A small image classifier, trained from scratch.
Model: 2.25M parameters, arch inception.
Training: soap at rate 0.0018, 10500 steps.
Rows from block 2, named by matrix and row number. Each number is 500 + 25 x the weight over its row's rms, rounded and kept within 0 to 999. All counts start at 0. Numbers have three digits each. After the name is the row's rms in percent of the matrix's.
# b10: branch 1 pointwise conv (model.blocks.2.b1.0.weight, 48x96x1x1), inputs 0-95
b10.0 108:485507535491424505470496478508491473458537519490490510497484487517520505532503525467502527472464492543518501516461550501485541500464510492500499492475478515459531496475538484491485543496553520458473489494475462501529496500482500467524496465569519474478477509527502491519467494510492511511
b10.1 092:475498509498467492505458489467527501491497498494482515493452480496527521555486484463496492515524495531557494512487524574536491497524465516484511505499474486499486493467561501496500528500542532513505493509494476486478524497481528482491528504509450497498522468507566495527473521471503450457
b10.2 096:479506515506528469464497525500506505511483493497494470464546535472503527480566506468509512469493505557463556500481497481490494510472494562536538486510492526482513479463487479489488502488508501501479546528487555475445510493501495495462474518519478505525516533492486492469495542521524499475
b10.3 097:500510478544527520474527499497491519521482462516506504479523495476463507528546518545557527483537527516520486468492524506494484502508494531517488476514501453500517535531530502484491495533469555487518471483490553488485480505501484474458472505477449498502484510457484494474493559520507476462
b10.4 081:479467508504506519523482513463494528519478521464532482481516481491524451465458533498524512471478488511464474468513475503517492521497503499463504521451547452482491483492470482475519514535528481560479502510507484534490485519538481496494523518511487532508486482493506496527583505525505459517
b10.5 104:525518541517493533503482515498467491548510488501489517517513483491525481545542503491499469520459515550483486476510484492530518444495466498484506509466474525533486519503542493546498477495462452482529452494445528483482548465493516503522476509505492495448489475525481472481509497506482530506
b10.6 084:510466501537506536509473470488534505480478480493490520531508524562498498471461558562487455502491498486477493539491454484485495462461562495501487514542474504518510501543509545528483524506509533513528475532503523510480471528531512516466504481468475501498476484496510504491513503489505483483
b10.7 114:501530543515469470489489502494535484497476498487488457513481476479498496517502541514465487482491508479455482547472462498496510501502540550519512481514493463487488519538503573511508532531512524522510513476485529490506505484480506489481499489493490467475544530460514448448521451465512477518
b10.8 114:492522514477501461504500516492548466529490562470458456484490457504458521483497489510501518500535526451492548509517532475511510498502518563527524506556522538517502536479543516538467492480512483497511496488518476512547476489524494505507456488517495484497509504538480486480484526482515503509
b10.9 111:532477521482535497517477485483509491533526540492490480525501460476506476518532519522508472445551523501475534497489534567491473515477480499509493519483506519498526560508479509506522554496533506457476525481507532504521485499492529473479500512515469493525492492520517466457540474493479452489
b10.10 102:525480462520504477475504455510503545524496516473532523475508483492534476495477493472540469511524490505521503470475504531502473494490467475494496500462503508531516460477516476484453524507505555510526511456551530483478497518518505510474521524520461525510491503526549527529528499542462500552
b10.11 098:486585485499471487470508508504494543508491471488464550515473530487544524521504545490469457482518528495507506527491528487539486485514469540521512482486507525529490477487500496494480497461504510462510567531482482504510497516508519486522509493504516493497487458464508520526500502553518554488
b10.12 107:509487521513535486496492502483531493513517502475464518525469491464509511534496520553518502511516507484473549475494481505520496500512472458482495510520507539510543532515558468499534509499527479488480514484476504474526513477491464486547515491547515507490486470469498442473493525473469578523
b10.13 088:521465526504500464500453492490540497496480490531526491471502490542483460485527503499453490533527471541499507537478496496520478491499511524448482469498483554532512489506533530538497539457496474482527490508468515484460450498488493514519482509473446515487522475500524512514534509536477470515
b10.14 099:466494509516461562465530513473492537530518499494509565483482456504518468524505485517510526508511521531534490505539531488494506485451517539513508494496489502500535475492513500499530509504525495499490513496511483495521493480525490534468477469546504473546493451554444503515485450483500481497
b10.15 090:519472521500524483507503535487470477465523481537512539538531449513488507468472524532497524523515494479556475484460457507515470468513508492522505504478509470466463512451491468491460499526506508544507524503479527535530533492510546536512522505489477501504518464494517496511480515509531523549
b10.16 105:512522502462520487488485496548499495459519490498505487557517564469492520490520452476453548531490498507451472488513494497499537514507509566538510523520501560477501506505484480439471474513491506518506494505488509476503485527524522531520490487483524489508472481493503494530499510516520539462
b10.17 112:502489505493522527480471470483450472501508490468584512520518480460506499479489492523438489499496467506478501539493519499468485466528497566494469487514472489508523539530478551485474501526486511537493529488524497515518494504516476487468510504506527485527520570502508522520480501510472507492
b10.18 089:530438532479483506547574544505444467494508524531468497519513530484470562481459537475490497521494496482504530485470479496506474509507450513482473527503494526502502507477470465479477497491485510511479457509507531492519516500517525498506496507508515480499450507525516487494491535482517499539
b10.19 098:527516486474461502503500483521465518484487509500462511467453485490452496474554509495500558488499473490511496506518544522512526476513523462502517530485543526523500529471493535499485542493528492459542523520534479531511474470459508529525494471494548476486499506487471498471541460509483489508
b10.20 110:524493460516494523498472480469503544539456487504494506496490474509507449492500471498522500508537538539479534480472514575464511509482494491516475496515491522481505537502503504486514472503479479510494476513480504485481475494501504534471478459497450478510543479551512552549468471513496458503
b10.21 096:463499498515505562489510496483499559543534501530488521488482483481495517522529489532526518517530462519484496499492492547445501478479485459513462512537472443507511509539487487451532504491503549509474512503515517488479522468459491474503473458528489483467501496512481509509503461497503474473
b10.22 105:523499500540516518488527526532487534547503470525517522499515500471501548510495528496500507469523480525490526485480479548473494472529463451483462553509516475503515504515483507506534497476499496559477559529501499486534504486498483525478486474509471490500511462491458509465494535460518549504
b10.23 094:518507488509506515508486497527535534478512512502493460522502538517507515529515492526510483544524542503493511519503505445505496501493486520530539446557507485548557462527532463538483496493522449497494496496471485474474499502476514477502511504495493477458455509501438525535523485498474488523
b10.24 113:489518483507457545512477499476461515488453492483506486464484477457525490532505478504490472504454541506498489483448461530533456508492511517516514496481529561460502505490552477454517508477517511525511507501516512490508494483521517520549491477506503505503509497552460470506520505514472472545
b10.25 090:499493482507529487534492468477489531520482483494524505477508457470524518522484488505532552529507443491473486517504484443479538524506506489530506485508532516485531493508456509497491506496491513479464501514517521479532510468459483508563455468494485473501524546532478448473503502467487544487
b10.26 105:479459457492536488491516493508524480574528474483489484497499532521471550507503485520515524509493482528508557487551499497499540502489514494455471531524501502494496480521482489480485462491483523504490529487528503479505536478541513555498489483506501511549487498542506510482463511451479450493
b10.27 082:522478525494538453552475459493490489484532489469505496483501482505505492490534512523508511528491475461496488470521501494471528515493480498518497517473514537499455553513513469449527512543505494499501469492479533480528487489549505556545522446497453481485485538516522524475519487492472502501
b10.28 082:445494482480501519516509470464473528504482454486494524495471489506489522535512508520491538509531507495515468453459511535475499484510448511521509504528468532512511512491496485466443459470489500467494486460493542499498485515483532531460481488507473535464536500503464538529456470494499518505
b10.29 110:518493516468533499501479506489484513584479487495519505507470478497511470476467508491536527526527505481488524556546485470472537495494501497490503591530560498509484518481468497481495533500489489514511509494500490480500480513508492500502516462538526484541496451534496491497521482500474500539
b10.30 112:468494484515548510504498475474490469487541493486578492480503519519524542487510490507524520475532482499459567491520477527479511473482450449526489506508502491518539516505504491493503502475544462483510525489509480520559499482485525471489533507524509496518541539520529521510480513482522475486
b10.31 090:483523535461517500492475469542491479512476457522490454475471509467522489479535488544501549547477515485474490540490469464479530515483495509478485525464465512551472511520458523487500531513502482497498502482517479478546482505485510512531510483555510474520523473491506530516512555508503490496
b10.32 103:506481445518497524517520499559502473481512515467525528486466494521538500480502491488513514503462514466525467518546523549526513529471514477460500527471506501493515489478500457537517461466472482513507543501496472493505528481477473473549500512529555501491545507512475494524490452512490490510
b10.33 097:484452509480477500506500529475472496488541471477510494491471530513466509511509520506513510495462482538527516512523499441504523514517499452465481491470525523494493521481474468504522481514478489499486547536540510470500540474514462547582505487544510503538510489498504526515512534529521519487
b10.34 106:467499509486502516539539495532457506480511472520547505458486520480511530503467493482480472485483470490519520499531469477514506482510490460502510529473503482505469512542524498471543473505505461549502439482479525470451541464501467534518524497497531509441526488490496507527498511516486472512
b10.35 102:501541481484521505513523497471505517514521470461511507545475480508495508461446467492493465494516507486518525511522490540503495481520487526554540526511507537512493538466531536532506477477486494479496519496531458490512500488491468501531475508474546461533480497549560508503514504545513470528
b10.36 117:481521586502518520539501479474498499468520478467537479471512463525496491475480523463497460481487561522479512537459477483483495504479488461453501497467525464478507511485515520502461513478482477471529504495471519501500465500490523471525499511484467529487482549505518481505495540515490515489
b10.37 099:524465516493487505475478501504490472493503453514504504534543521528537504473538473473527503491475486484514481499479498512472500472449523528498487485468468498516484512485529541573515503479512489514487534495463475470515550468507472485491527490552561516479495514501467471520486500505507448479
b10.38 086:521491483534502453501504526542517509484447473533506477518510514464495514465482503494488503540463498516469495466472480506445498471475440483505472457504494473529472500463476531510493486529453467537511486505475499530507496473482512465540526483504493490461514510482511492491549543529498481489
b10.39 099:495477459514507479441482519495473488484494498558522537464464507510511497550505477543472524527516478472504496523473483530525489467515495517477460508532500468479460483544498500519545502472504465519509484519475518490477474507474497469511497529480517526472513515468481521521479479474531474440
b10.40 115:534502487532497491506479485487501468517474482535457461479503475503510506453443540555514496464468477489485539506466491469487487490500450482521467523497505516483491516497480530482526470547488492515520507491510438525507449518493517489494482491471455531505504471472473499484509508493497450468
b10.41 084:531519527520454517496467499499485487519495509454514463500477498478488456463511537491466514502504481522478493448485486484462545503482454516460492492489542499493498505522503477480466517480514473478482531514441457457505508503510502541531506461492476534546494485449509485499527536482502497523
b10.42 108:516510499517472456514466494484477460490517520514528460545512478515465488522497502497476527484481552494470543547486493491454516481496499510500497535490546502440462502503478524493490488477492478483523444480452513497453467524477506494474491511490459517471521492464510514469487505489536516467
b10.43 091:475520481485496498524491519487462463544459496503462505491482464451458521511484479504464474486466480488504510501474500502531499507524494505489491501472484466511502508524511455456472475520460476507510473433486527490487460490485486518453540536492503494505494495504531525543533563521505530480
b10.44 097:510519532482510504452447458481452533536450446476509465482467522467498494517489485541516503485507504499483537489485496505449494512500455463505512543486482510492462505500480525512552479486492504519502528532503478486494523470465511528515479485485529516528509519459518509487492498476489448477
b10.45 102:497554506529543512521489494523520503527543480515542454502511510490492501477525481528507465470492555508505475474487537539505469536500468481513512520471514504486484476529492495482481488468480516487507512467475520439508513465523481564513485467526517501545478510491460505464489536510474498475
b10.46 095:482462496522506477504525493505525533491535517500469501507524544528469472467447476485534486485497534489487476488562510488450508508477499467512508502559495480512539494469508520546494472492482492453508509474562499468470474468501480472507452504459477465507473502520505490493521506509512496508
b10.47 099:474508513463476481467464489471463538499458456499520524506504536433540512493466479490513491476459481504465500475476475477489542489490454468486497512499505493514520513532516506510509435483473486504501505486475475463472487488461499504520482482486489496480453501508447528510515508515500509552