python train.py --arch="inception" --dataset="microscope photos of single blood and bone marrow cells" --image_size=32 --horizontal_flip=true --num_classes=[17, 2] --norm="groupnorm" --widths=[96, 192, 384] --loss="cross_entropy" --head_dropout=0.1 --init="torch_default" --beta2=0.99 --eps=1e-08 --adamw_lr_other_params=0.00088 --batch_size=128
Rows from block 2, named by matrix and row number. Each number is 200 + 20 x the weight over its row's rms, rounded and kept within 0 to 999. All counts start at 0. After the name is the row's rms in percent of the matrix's.
# b500: branch 3 reduce pointwise conv (model.blocks.2.b5.0.0.weight, 24x96x1x1), inputs 0-95
b500.0,096,186,158,236,192,230,197,162,200,181,170,198,204,223,183,200,215,185,221,220,188,204,232,232,183,175,201,201,198,192,195,172,226,183,213,183,202,168,195,195,190,179,200,227,207,214,214,183,199,204,202,195,206,163,189,174,172,196,195,181,166,168,173,170,199,190,153,198,215,191,192,205,213,176,190,171,191,186,222,173,201,181,186,213,195,207,257,237,195,208,206,204,218,200,199,181,160
b500.1,109,174,213,183,230,178,204,164,184,184,181,231,182,212,183,179,201,200,183,182,184,169,206,161,194,180,195,210,214,239,226,245,196,229,155,214,197,191,207,200,241,176,200,202,184,178,214,207,221,200,206,171,182,221,204,214,189,218,231,185,212,201,207,179,211,225,209,240,199,211,174,207,194,188,213,181,208,181,172,193,196,206,177,202,201,211,211,221,217,203,192,167,263,206,207,213,195
b500.2,094,206,169,210,197,215,166,205,223,224,200,196,197,201,214,232,209,141,208,209,176,183,198,189,206,200,176,176,164,202,169,163,186,186,199,213,235,219,200,204,195,209,217,198,206,213,218,207,176,189,213,184,226,200,210,215,186,172,205,219,206,186,186,209,237,169,187,177,219,229,244,202,177,219,214,179,195,203,158,181,191,211,195,183,198,159,200,200,184,199,171,224,178,180,170,238,206
b500.3,105,195,238,175,169,178,178,186,176,184,171,216,165,163,186,201,191,156,189,193,184,207,218,169,199,212,179,230,217,176,203,203,190,188,177,218,225,242,206,210,216,201,206,186,203,225,219,173,184,185,215,181,218,191,195,182,219,200,230,182,192,194,156,189,190,200,196,220,219,191,197,174,173,158,199,195,228,219,194,181,187,199,184,212,207,244,223,198,229,198,200,208,192,161,202,180,190
b500.4,100,196,174,176,206,177,230,176,184,177,183,196,181,203,168,187,202,205,190,227,201,178,212,196,190,242,225,200,206,215,221,191,202,191,197,232,176,222,215,208,183,207,205,170,158,225,215,190,173,179,210,212,225,187,222,186,240,237,221,213,227,180,167,201,200,196,209,210,189,212,212,164,203,191,184,188,203,210,200,171,175,185,196,171,177,208,179,173,193,173,174,158,192,172,192,161,206
b500.5,097,223,151,200,209,196,188,167,244,204,195,217,190,198,202,234,215,222,228,232,213,196,233,187,202,142,173,204,207,185,191,176,219,174,162,177,185,201,178,222,224,198,183,234,200,197,184,210,158,208,210,198,209,172,219,179,161,157,188,183,179,214,221,198,209,202,203,213,200,225,183,220,206,170,216,182,224,195,206,207,224,198,189,198,222,193,204,185,202,193,200,198,219,201,217,183,180
b500.6,095,206,217,204,235,183,235,190,215,187,193,220,201,232,180,178,203,218,178,177,159,199,222,195,183,197,184,215,227,228,213,201,228,198,208,171,215,187,181,183,160,165,211,193,168,194,189,198,189,183,211,223,165,194,210,179,227,173,211,194,166,198,222,183,196,207,204,212,202,211,191,203,216,192,199,196,202,208,154,187,178,211,195,211,230,274,211,208,203,222,193,210,214,191,220,174,225
b500.7,106,203,220,207,186,208,183,225,205,219,206,192,179,204,207,233,191,203,171,238,226,205,213,207,225,206,189,212,218,237,218,197,205,218,167,184,222,157,209,213,197,202,223,226,216,175,207,197,193,225,211,226,227,173,207,220,213,213,190,214,227,192,178,192,167,182,191,205,183,216,170,173,240,199,182,219,171,208,208,202,179,198,214,170,208,167,172,212,215,160,181,185,213,151,208,234,210
b500.8,096,192,205,194,228,186,207,175,216,202,197,199,228,234,179,183,235,201,198,190,197,202,200,206,234,206,186,206,201,199,211,202,184,187,189,212,195,189,190,173,187,201,216,167,227,201,195,195,192,182,189,219,184,214,207,177,178,176,162,189,203,164,177,192,186,211,237,227,206,146,218,222,170,187,203,146,185,155,177,206,211,156,168,218,167,206,198,223,208,217,200,205,176,192,229,180,190
b500.9,094,233,160,226,198,193,181,191,185,199,189,207,199,213,183,176,208,193,174,199,217,222,199,206,172,208,241,179,204,246,222,216,201,190,239,202,211,222,202,192,193,200,187,188,221,164,207,183,184,208,194,202,183,166,207,202,196,192,215,224,249,221,218,201,197,230,243,219,197,210,233,218,159,211,204,187,216,164,216,194,200,185,227,187,196,208,202,152,220,190,189,161,198,171,207,187,202
b500.10,110,226,189,183,235,217,215,215,216,193,174,180,197,197,177,186,213,203,211,182,210,192,220,191,182,195,214,192,229,228,205,182,243,181,206,185,217,167,198,193,193,180,175,221,179,229,194,214,177,224,240,254,175,220,213,192,240,185,186,182,220,191,237,196,238,191,204,236,221,197,222,209,195,185,215,204,210,186,185,172,199,164,158,206,204,199,217,177,193,195,194,210,219,178,196,172,207
b500.11,090,211,181,190,209,244,191,206,188,195,168,212,198,224,184,184,202,231,219,180,233,183,203,200,181,192,169,232,183,212,191,186,213,204,214,189,165,191,224,181,229,180,181,182,209,188,230,213,208,206,217,250,192,195,206,200,251,212,219,224,225,141,236,176,172,210,187,168,185,174,205,198,200,208,202,210,180,216,162,210,192,216,187,216,207,210,205,193,238,203,207,207,187,205,181,201,192
b500.12,089,200,211,210,222,177,225,209,185,199,189,216,214,170,230,183,186,222,238,180,211,190,209,218,215,214,212,173,203,191,168,189,190,208,227,165,213,227,193,208,220,205,176,222,199,210,192,194,183,183,211,220,192,210,230,178,223,175,190,200,209,246,219,240,201,222,199,180,192,178,223,178,154,173,217,195,193,193,174,196,207,207,182,209,168,252,198,190,184,224,228,217,206,236,183,206,175
b500.13,095,167,189,199,219,216,202,221,198,177,206,188,222,177,216,181,191,178,186,185,194,188,204,217,227,198,187,197,231,185,189,209,172,200,190,200,189,230,214,170,156,193,202,207,197,224,177,188,191,230,185,185,230,205,222,177,181,193,201,189,165,209,188,196,189,191,204,222,223,252,207,180,198,193,218,236,219,255,211,172,186,171,227,184,235,229,228,216,171,225,203,196,201,192,208,236,195
b500.14,107,235,165,189,212,241,163,206,176,178,215,201,181,222,222,220,183,208,196,196,201,191,209,210,163,190,211,219,231,163,168,187,220,205,167,188,198,223,187,190,208,188,158,203,195,207,228,206,176,194,229,226,219,200,175,211,203,206,215,200,211,224,218,226,213,208,191,187,206,212,213,185,222,218,194,234,191,209,182,219,180,216,189,166,203,204,175,232,206,190,199,208,161,215,161,183,241
b500.15,102,199,198,189,230,185,227,187,197,176,190,174,235,222,160,211,186,193,221,162,211,206,185,233,190,192,201,181,201,228,235,204,210,214,217,209,195,177,225,163,219,182,204,178,179,192,220,222,203,189,205,199,171,208,194,205,200,167,196,216,183,140,219,161,223,195,181,234,209,217,218,202,184,222,165,197,173,171,191,196,184,208,211,198,201,205,210,196,181,222,216,223,200,210,210,150,204
b500.16,103,218,236,178,233,216,218,199,194,207,242,171,195,219,182,215,208,209,205,204,231,220,235,199,192,176,240,191,207,192,233,252,206,194,202,219,169,190,191,182,178,227,177,202,190,222,226,233,220,181,218,191,164,200,153,178,193,194,202,193,160,206,218,187,189,201,210,172,183,182,200,205,220,186,221,179,201,212,229,197,218,208,223,209,206,219,235,194,191,196,198,223,213,222,195,185,182
b500.17,117,198,164,192,241,236,180,231,218,194,245,156,175,194,211,204,187,203,204,193,230,232,195,204,218,168,197,223,189,188,194,199,193,163,185,205,197,243,178,208,195,248,201,161,199,204,225,216,186,190,213,200,189,189,194,195,203,233,226,233,214,161,196,184,178,208,187,186,184,197,226,199,165,215,206,214,194,189,198,194,194,190,211,190,187,212,192,201,233,206,187,192,215,183,218,247,208
b500.18,100,211,215,178,204,191,212,186,188,173,207,203,198,225,175,194,179,190,186,186,200,227,190,201,203,193,182,196,185,173,189,210,187,213,207,184,237,185,210,226,191,176,209,233,184,204,223,192,180,210,197,214,272,190,203,195,194,200,157,190,194,165,198,181,172,183,209,195,205,178,208,196,190,162,218,215,219,208,217,184,171,195,206,204,208,228,208,200,225,220,220,225,268,190,234,159,188
b500.19,105,250,186,235,172,190,182,183,197,196,218,161,181,181,192,174,228,192,184,232,194,201,215,180,185,203,202,168,220,166,215,202,220,196,174,208,178,229,206,177,196,188,196,169,193,224,197,227,176,229,188,204,232,200,177,237,213,179,245,177,210,166,213,186,201,210,231,212,191,212,215,192,191,210,207,189,215,215,218,191,206,195,211,224,195,197,218,166,178,181,180,241,193,224,214,205,195
b500.20,095,186,200,185,200,208,213,211,193,196,209,208,199,214,182,167,211,233,162,178,197,215,186,207,246,193,191,179,199,190,205,209,198,183,211,186,231,183,203,166,176,165,218,191,187,194,184,197,198,141,205,157,192,217,229,203,181,196,209,237,171,200,170,178,225,188,207,190,180,211,236,204,191,245,203,193,178,213,190,210,205,206,214,173,203,196,198,168,223,187,193,166,239,169,204,184,175
b500.21,093,210,203,221,223,162,198,212,188,183,179,166,185,196,203,219,221,178,201,213,184,189,189,193,209,214,195,203,197,166,178,171,195,207,172,182,155,195,154,161,150,194,169,225,184,182,216,207,198,194,208,178,231,208,194,221,197,205,196,172,197,164,198,198,187,202,228,176,185,189,204,200,190,175,197,199,193,165,155,206,211,206,193,228,188,187,189,201,217,211,195,200,259,182,212,205,172
b500.22,114,219,198,246,205,179,205,220,212,196,184,183,188,187,219,224,197,244,173,200,207,224,237,187,209,183,200,194,196,194,221,196,197,210,188,190,189,225,215,197,152,204,216,187,174,230,196,237,196,236,211,230,205,211,217,226,172,167,182,189,159,178,184,216,189,177,204,198,191,158,201,205,171,186,185,177,200,201,209,181,204,180,193,191,184,158,194,164,185,198,199,216,216,222,175,233,195
b500.23,080,199,187,204,199,180,196,197,180,223,182,157,229,217,183,200,213,230,208,198,203,161,217,210,194,213,205,166,187,212,209,212,204,155,231,204,191,211,191,193,197,194,212,163,161,207,182,193,213,213,217,207,239,210,215,247,183,210,205,169,180,194,218,230,193,167,194,196,210,184,205,182,197,191,170,201,205,183,209,166,171,177,185,157,191,187,189,216,201,187,194,198,208,210,206,134,181