From a checkpoint of a small image classifier.
Training: soap at rate 0.0018, 10500 steps, held-out accuracy 93%.
Rows from block 8 of a small image classifier, named by matrix and row number. Rows with one number belong to one channel. Each number is 500 + 40 x the weight over its row's rms, rounded and kept within 0 to 999. All counts start at 0. Numbers have three digits each.
After each channel's rows are labels from the 100 images, of 14976, where the channel reaches its highest value: "responds to" is what is common among them; "colour at peak" is the nearest of a few named colours to the mean colour under the peak. Only what is clearly more common there than usual is listed. The data: microscope photos of single blood and bone marrow cells.
# r30: branch 2 reduce pointwise conv (model.blocks.8.r3.0.weight, 96x384x1x1), inputs 48-95
# b30: branch 2 3x3 conv (model.blocks.8.b3.0.weight, 144x96x3x3, transposed, each kernel summed), outputs 48-95

r30.19:503433474475588488484567591485449412471512507538606564495500531477499519513470556499557503511553482466555488492491486547503491467573487504571474
b30.19:494507459451457503417507495503451519500539477569481449519446411488504471458551413478576516470517514499549504531543504522506553548531514491496494
responds to: cell type: erythroblast
colour at peak: black

r30.25:572613486448497525417511466494560428474438517468497558514539508512445457469523502491451474397469476459510490512502461482478488496485523508489497
b30.25:510543510500565470447520509486523493555485453484514540508542505499537458491550495540417535497552495470468503570505454457443544503564489529557458
responds to: cell type: erythroblast
colour at peak: purple

r30.48:486530476499480480481444459483500468454460529470520515479501590518471464506453544474502442454504497458523491476532498495495506506487498493511505
b30.48:460521594529539426426446531498592429492530526475504506537476608485499520507489496461466488479517506450462501515429520502536475433515532520496488
responds to: cell type: lymphocyte
colour at peak: blue

r30.33:501483451448420526445471515490518469472494474508489521516464485582477461492491421459479420521533476524454533497464486482452475502468534559422551
b30.33:483495515512465496490505493453502503509466507467471494487497511500475501496415448432480486406470506452380460487498479507510507434440501495458485
responds to: cell type: promyelocyte
colour at peak: purple

r30.89:482490496475463506472479455475490490523475498449469521421474502539517471468504409494490473444474514472543443482495494492527460427495497444513512
b30.89:501557449522508451481460456457495491494480506455495621524445458510471493490562560430499473521580502529468453557503553543479495474472478485461501
responds to: cell type: segmented neutrophil
colour at peak: purple

r30.24:510473519523514466483482511498522496415414475494515520469526549443490430442499466450498448453509499506510438467532491470504479472526445483539530
b30.24:544571562495469479438455476467463471427439496469601499505475530514483474514566547600511527458518460559530501503426506460489547574511523460530516
responds to: cell type: erythroblast
colour at peak: purple

r30.53:553520520450503538484518503510556471519464464497460584526518468514528505493476506431526520481450510464445538455488477461520490504488535447481450
b30.53:475454486485500487483456481450576466459479571491504445508506451501493459509442464515529516538435482466472511507509495495505475481454481485467439
responds to: cell type: promyelocyte
colour at peak: purple

r30.23:485546470531564523457518467505517489435449468426492551452521476503485492419422427457478417423490454433447469540469502439564491477559490522460466
b30.23:515535475440548516485487505481463510474524501509699519467484508507503463498479493457511525508464472525520532546478503495526517527518480516493503
responds to: cell type: eosinophil; smear: peripheral blood
colour at peak: grey

r30.13:507500528480509573459472556427511462508500481519502486480487510473452479496398470491483533510509565511500505534542483489529405469472477453494487
b30.13:497508466516464472580503471570500467567524553454328511481510519551514534469484522588536517508482512501521519461487522532498490521501543524532513
responds to: cell type: lymphocyte
colour at peak: grey

r30.0:484523514414494547494496513493524482527535406601569559461471514416481465496481455510443501510446508459514477425425430474487444484463509483576476
b30.0:462546494481507448473456502521551489511529466504466542496502510482487513547546417556591500612518516514518511527478489537523454521522505531527492
responds to: smear: peripheral blood; cell type: monocyte
colour at peak: purple

r30.61:423498457466477449469479455479492433534475421497485435530516473484495548456465495496522454496428507474516483466462463462489468488472485451442455
b30.61:473520507471515476503571517478499486545522549520558468465384474571515491521536510451441418399453505470567539540519533511507525489544514525568483
responds to: cell type: eosinophil
colour at peak: purple

r30.69:465459449491529476492455465503521450509495482462523500530499491504506506490573498469464465505499519438471458526452433486567500462536456476469446
b30.69:529520377538508524509483564512469542503510328459663520514430555533472502510473549491497458466469475565478512472499506486537495479485475536473533
responds to: cell type: eosinophil; smear: peripheral blood
colour at peak: purple

r30.46:506544497517594477498441528568503433488466486438540524483513535496451485509543537546526496478482468462472497534617550518488573529529484549535423
b30.46:491504537456507503514489478507453485480473411438506451511491496500481478504526544521471511576515544424510540533479495495522460493517540620478530
responds to: cell type: lymphocyte; smear: peripheral blood
colour at peak: purple

r30.70:582512484415482484461503477483528479428476510526493556480473612449476515495491481487470448471463486458474463495515494516489539443497549430558542
b30.70:523560518479490436422510526494511480513447475436510516465429473488466494555516493457483490493516543502502537565541506554512453482538544514537566
responds to: cell type: artefact
colour at peak: purple

r30.75:483468514504532477501462472574471506498455531494493490449546562554428487524497484548518431494537495479501483635679555554523543556518520600535505
b30.75:435471528458477497474485487474438503429460432486479445478459475437481482502498527485477467516506505500430482516532510541536488480435513555466507
responds to: cell type: lymphocyte; smear: peripheral blood
colour at peak: purple

r30.84:490532493556546492547445480558493515496492426544498565519512524528491444550497495553455485530485506511466503534523471448470478510457486579511517
b30.84:453356546507494526502431487503417494508500455409456573580552447475511463495452495497519426458470499519455471523549514500460530458465509459501490
responds to: cell type: erythroblast; cell type: plasma cell
colour at peak: blue

r30.28:465478521527619459468459524490458596520487445514564522462511582448427530447404529564472489507476472458475440541498515485528448445513522464530476
b30.28:511492579475486470482480435490494445381456470460526544481414472442475438542593537579480495484540496531453530520510529531540530577463496487483488
responds to: cell type: erythroblast
colour at peak: blue

r30.86:411548494590492467518466529592443527549553568493571453507449489464405467519437462514516502514561485491545460518516454529506525506526539490498504
b30.86:436472489451473518421494451499501453375450524507500434468464494505496557486459512569463447526520473512530514514498490484480493471516507486436494
responds to: cell type: erythroblast
colour at peak: blue; black

r30.79:464472514473519454485499510438496464481544454541437500491493469470461503480511448469447499539451443509453510508494475520523435445479504477465476
b30.79:460460424455478511460469448567573485459474523482522558442502464529437522515438485539470522511490492520521499473530474488493408516486481509495541
responds to: cell type: eosinophil; smear: peripheral blood
colour at peak: purple

r30.72:485477589482492522496547446534554491485500492448450496471510574454504532466440489625478515466461504541549466527579543482470520515453481477589495
b30.72:507500410501489458518499512503480488482505412441552551511452539454491479482517525535547474611517540501423458449512527506467484515438489537511492
responds to: cell type: lymphocyte
colour at peak: purple

r30.68:392494470524452462504471490465471474442520471469482459447495451516460412500550523499555547518490469497534465484485528495473462498516522537462467
b30.68:481557506522476456516529523507492515508472462467460463498490491461513486539495523423461528448506501482501494486535490489548545414500547475461496
responds to: smear: peripheral blood; cell type: platelet
colour at peak: pink

r30.32:458492523471486569458491500507523467467473442480557493449462498457446504458478537593503471498490484539514461498484439504474460474510518569446514
b30.32:450489602510477549503461508453506470466504482459522461427510528459489522525526486500546464420500520493443542526496558495515515482483565453520413
responds to: cell type: blast
colour at peak: blue; purple

r30.49:469530475477459541460444464461497426461470426458460446460509507557465477458486502489529462470439449507446435513514487492506485479523474507416485
b30.49:559534500500475465509528497509491568476457549544628481576468536536484513501458512464431481431466467493509473483537504527496520476502504510438476
responds to: cell type: eosinophil; smear: peripheral blood
colour at peak: purple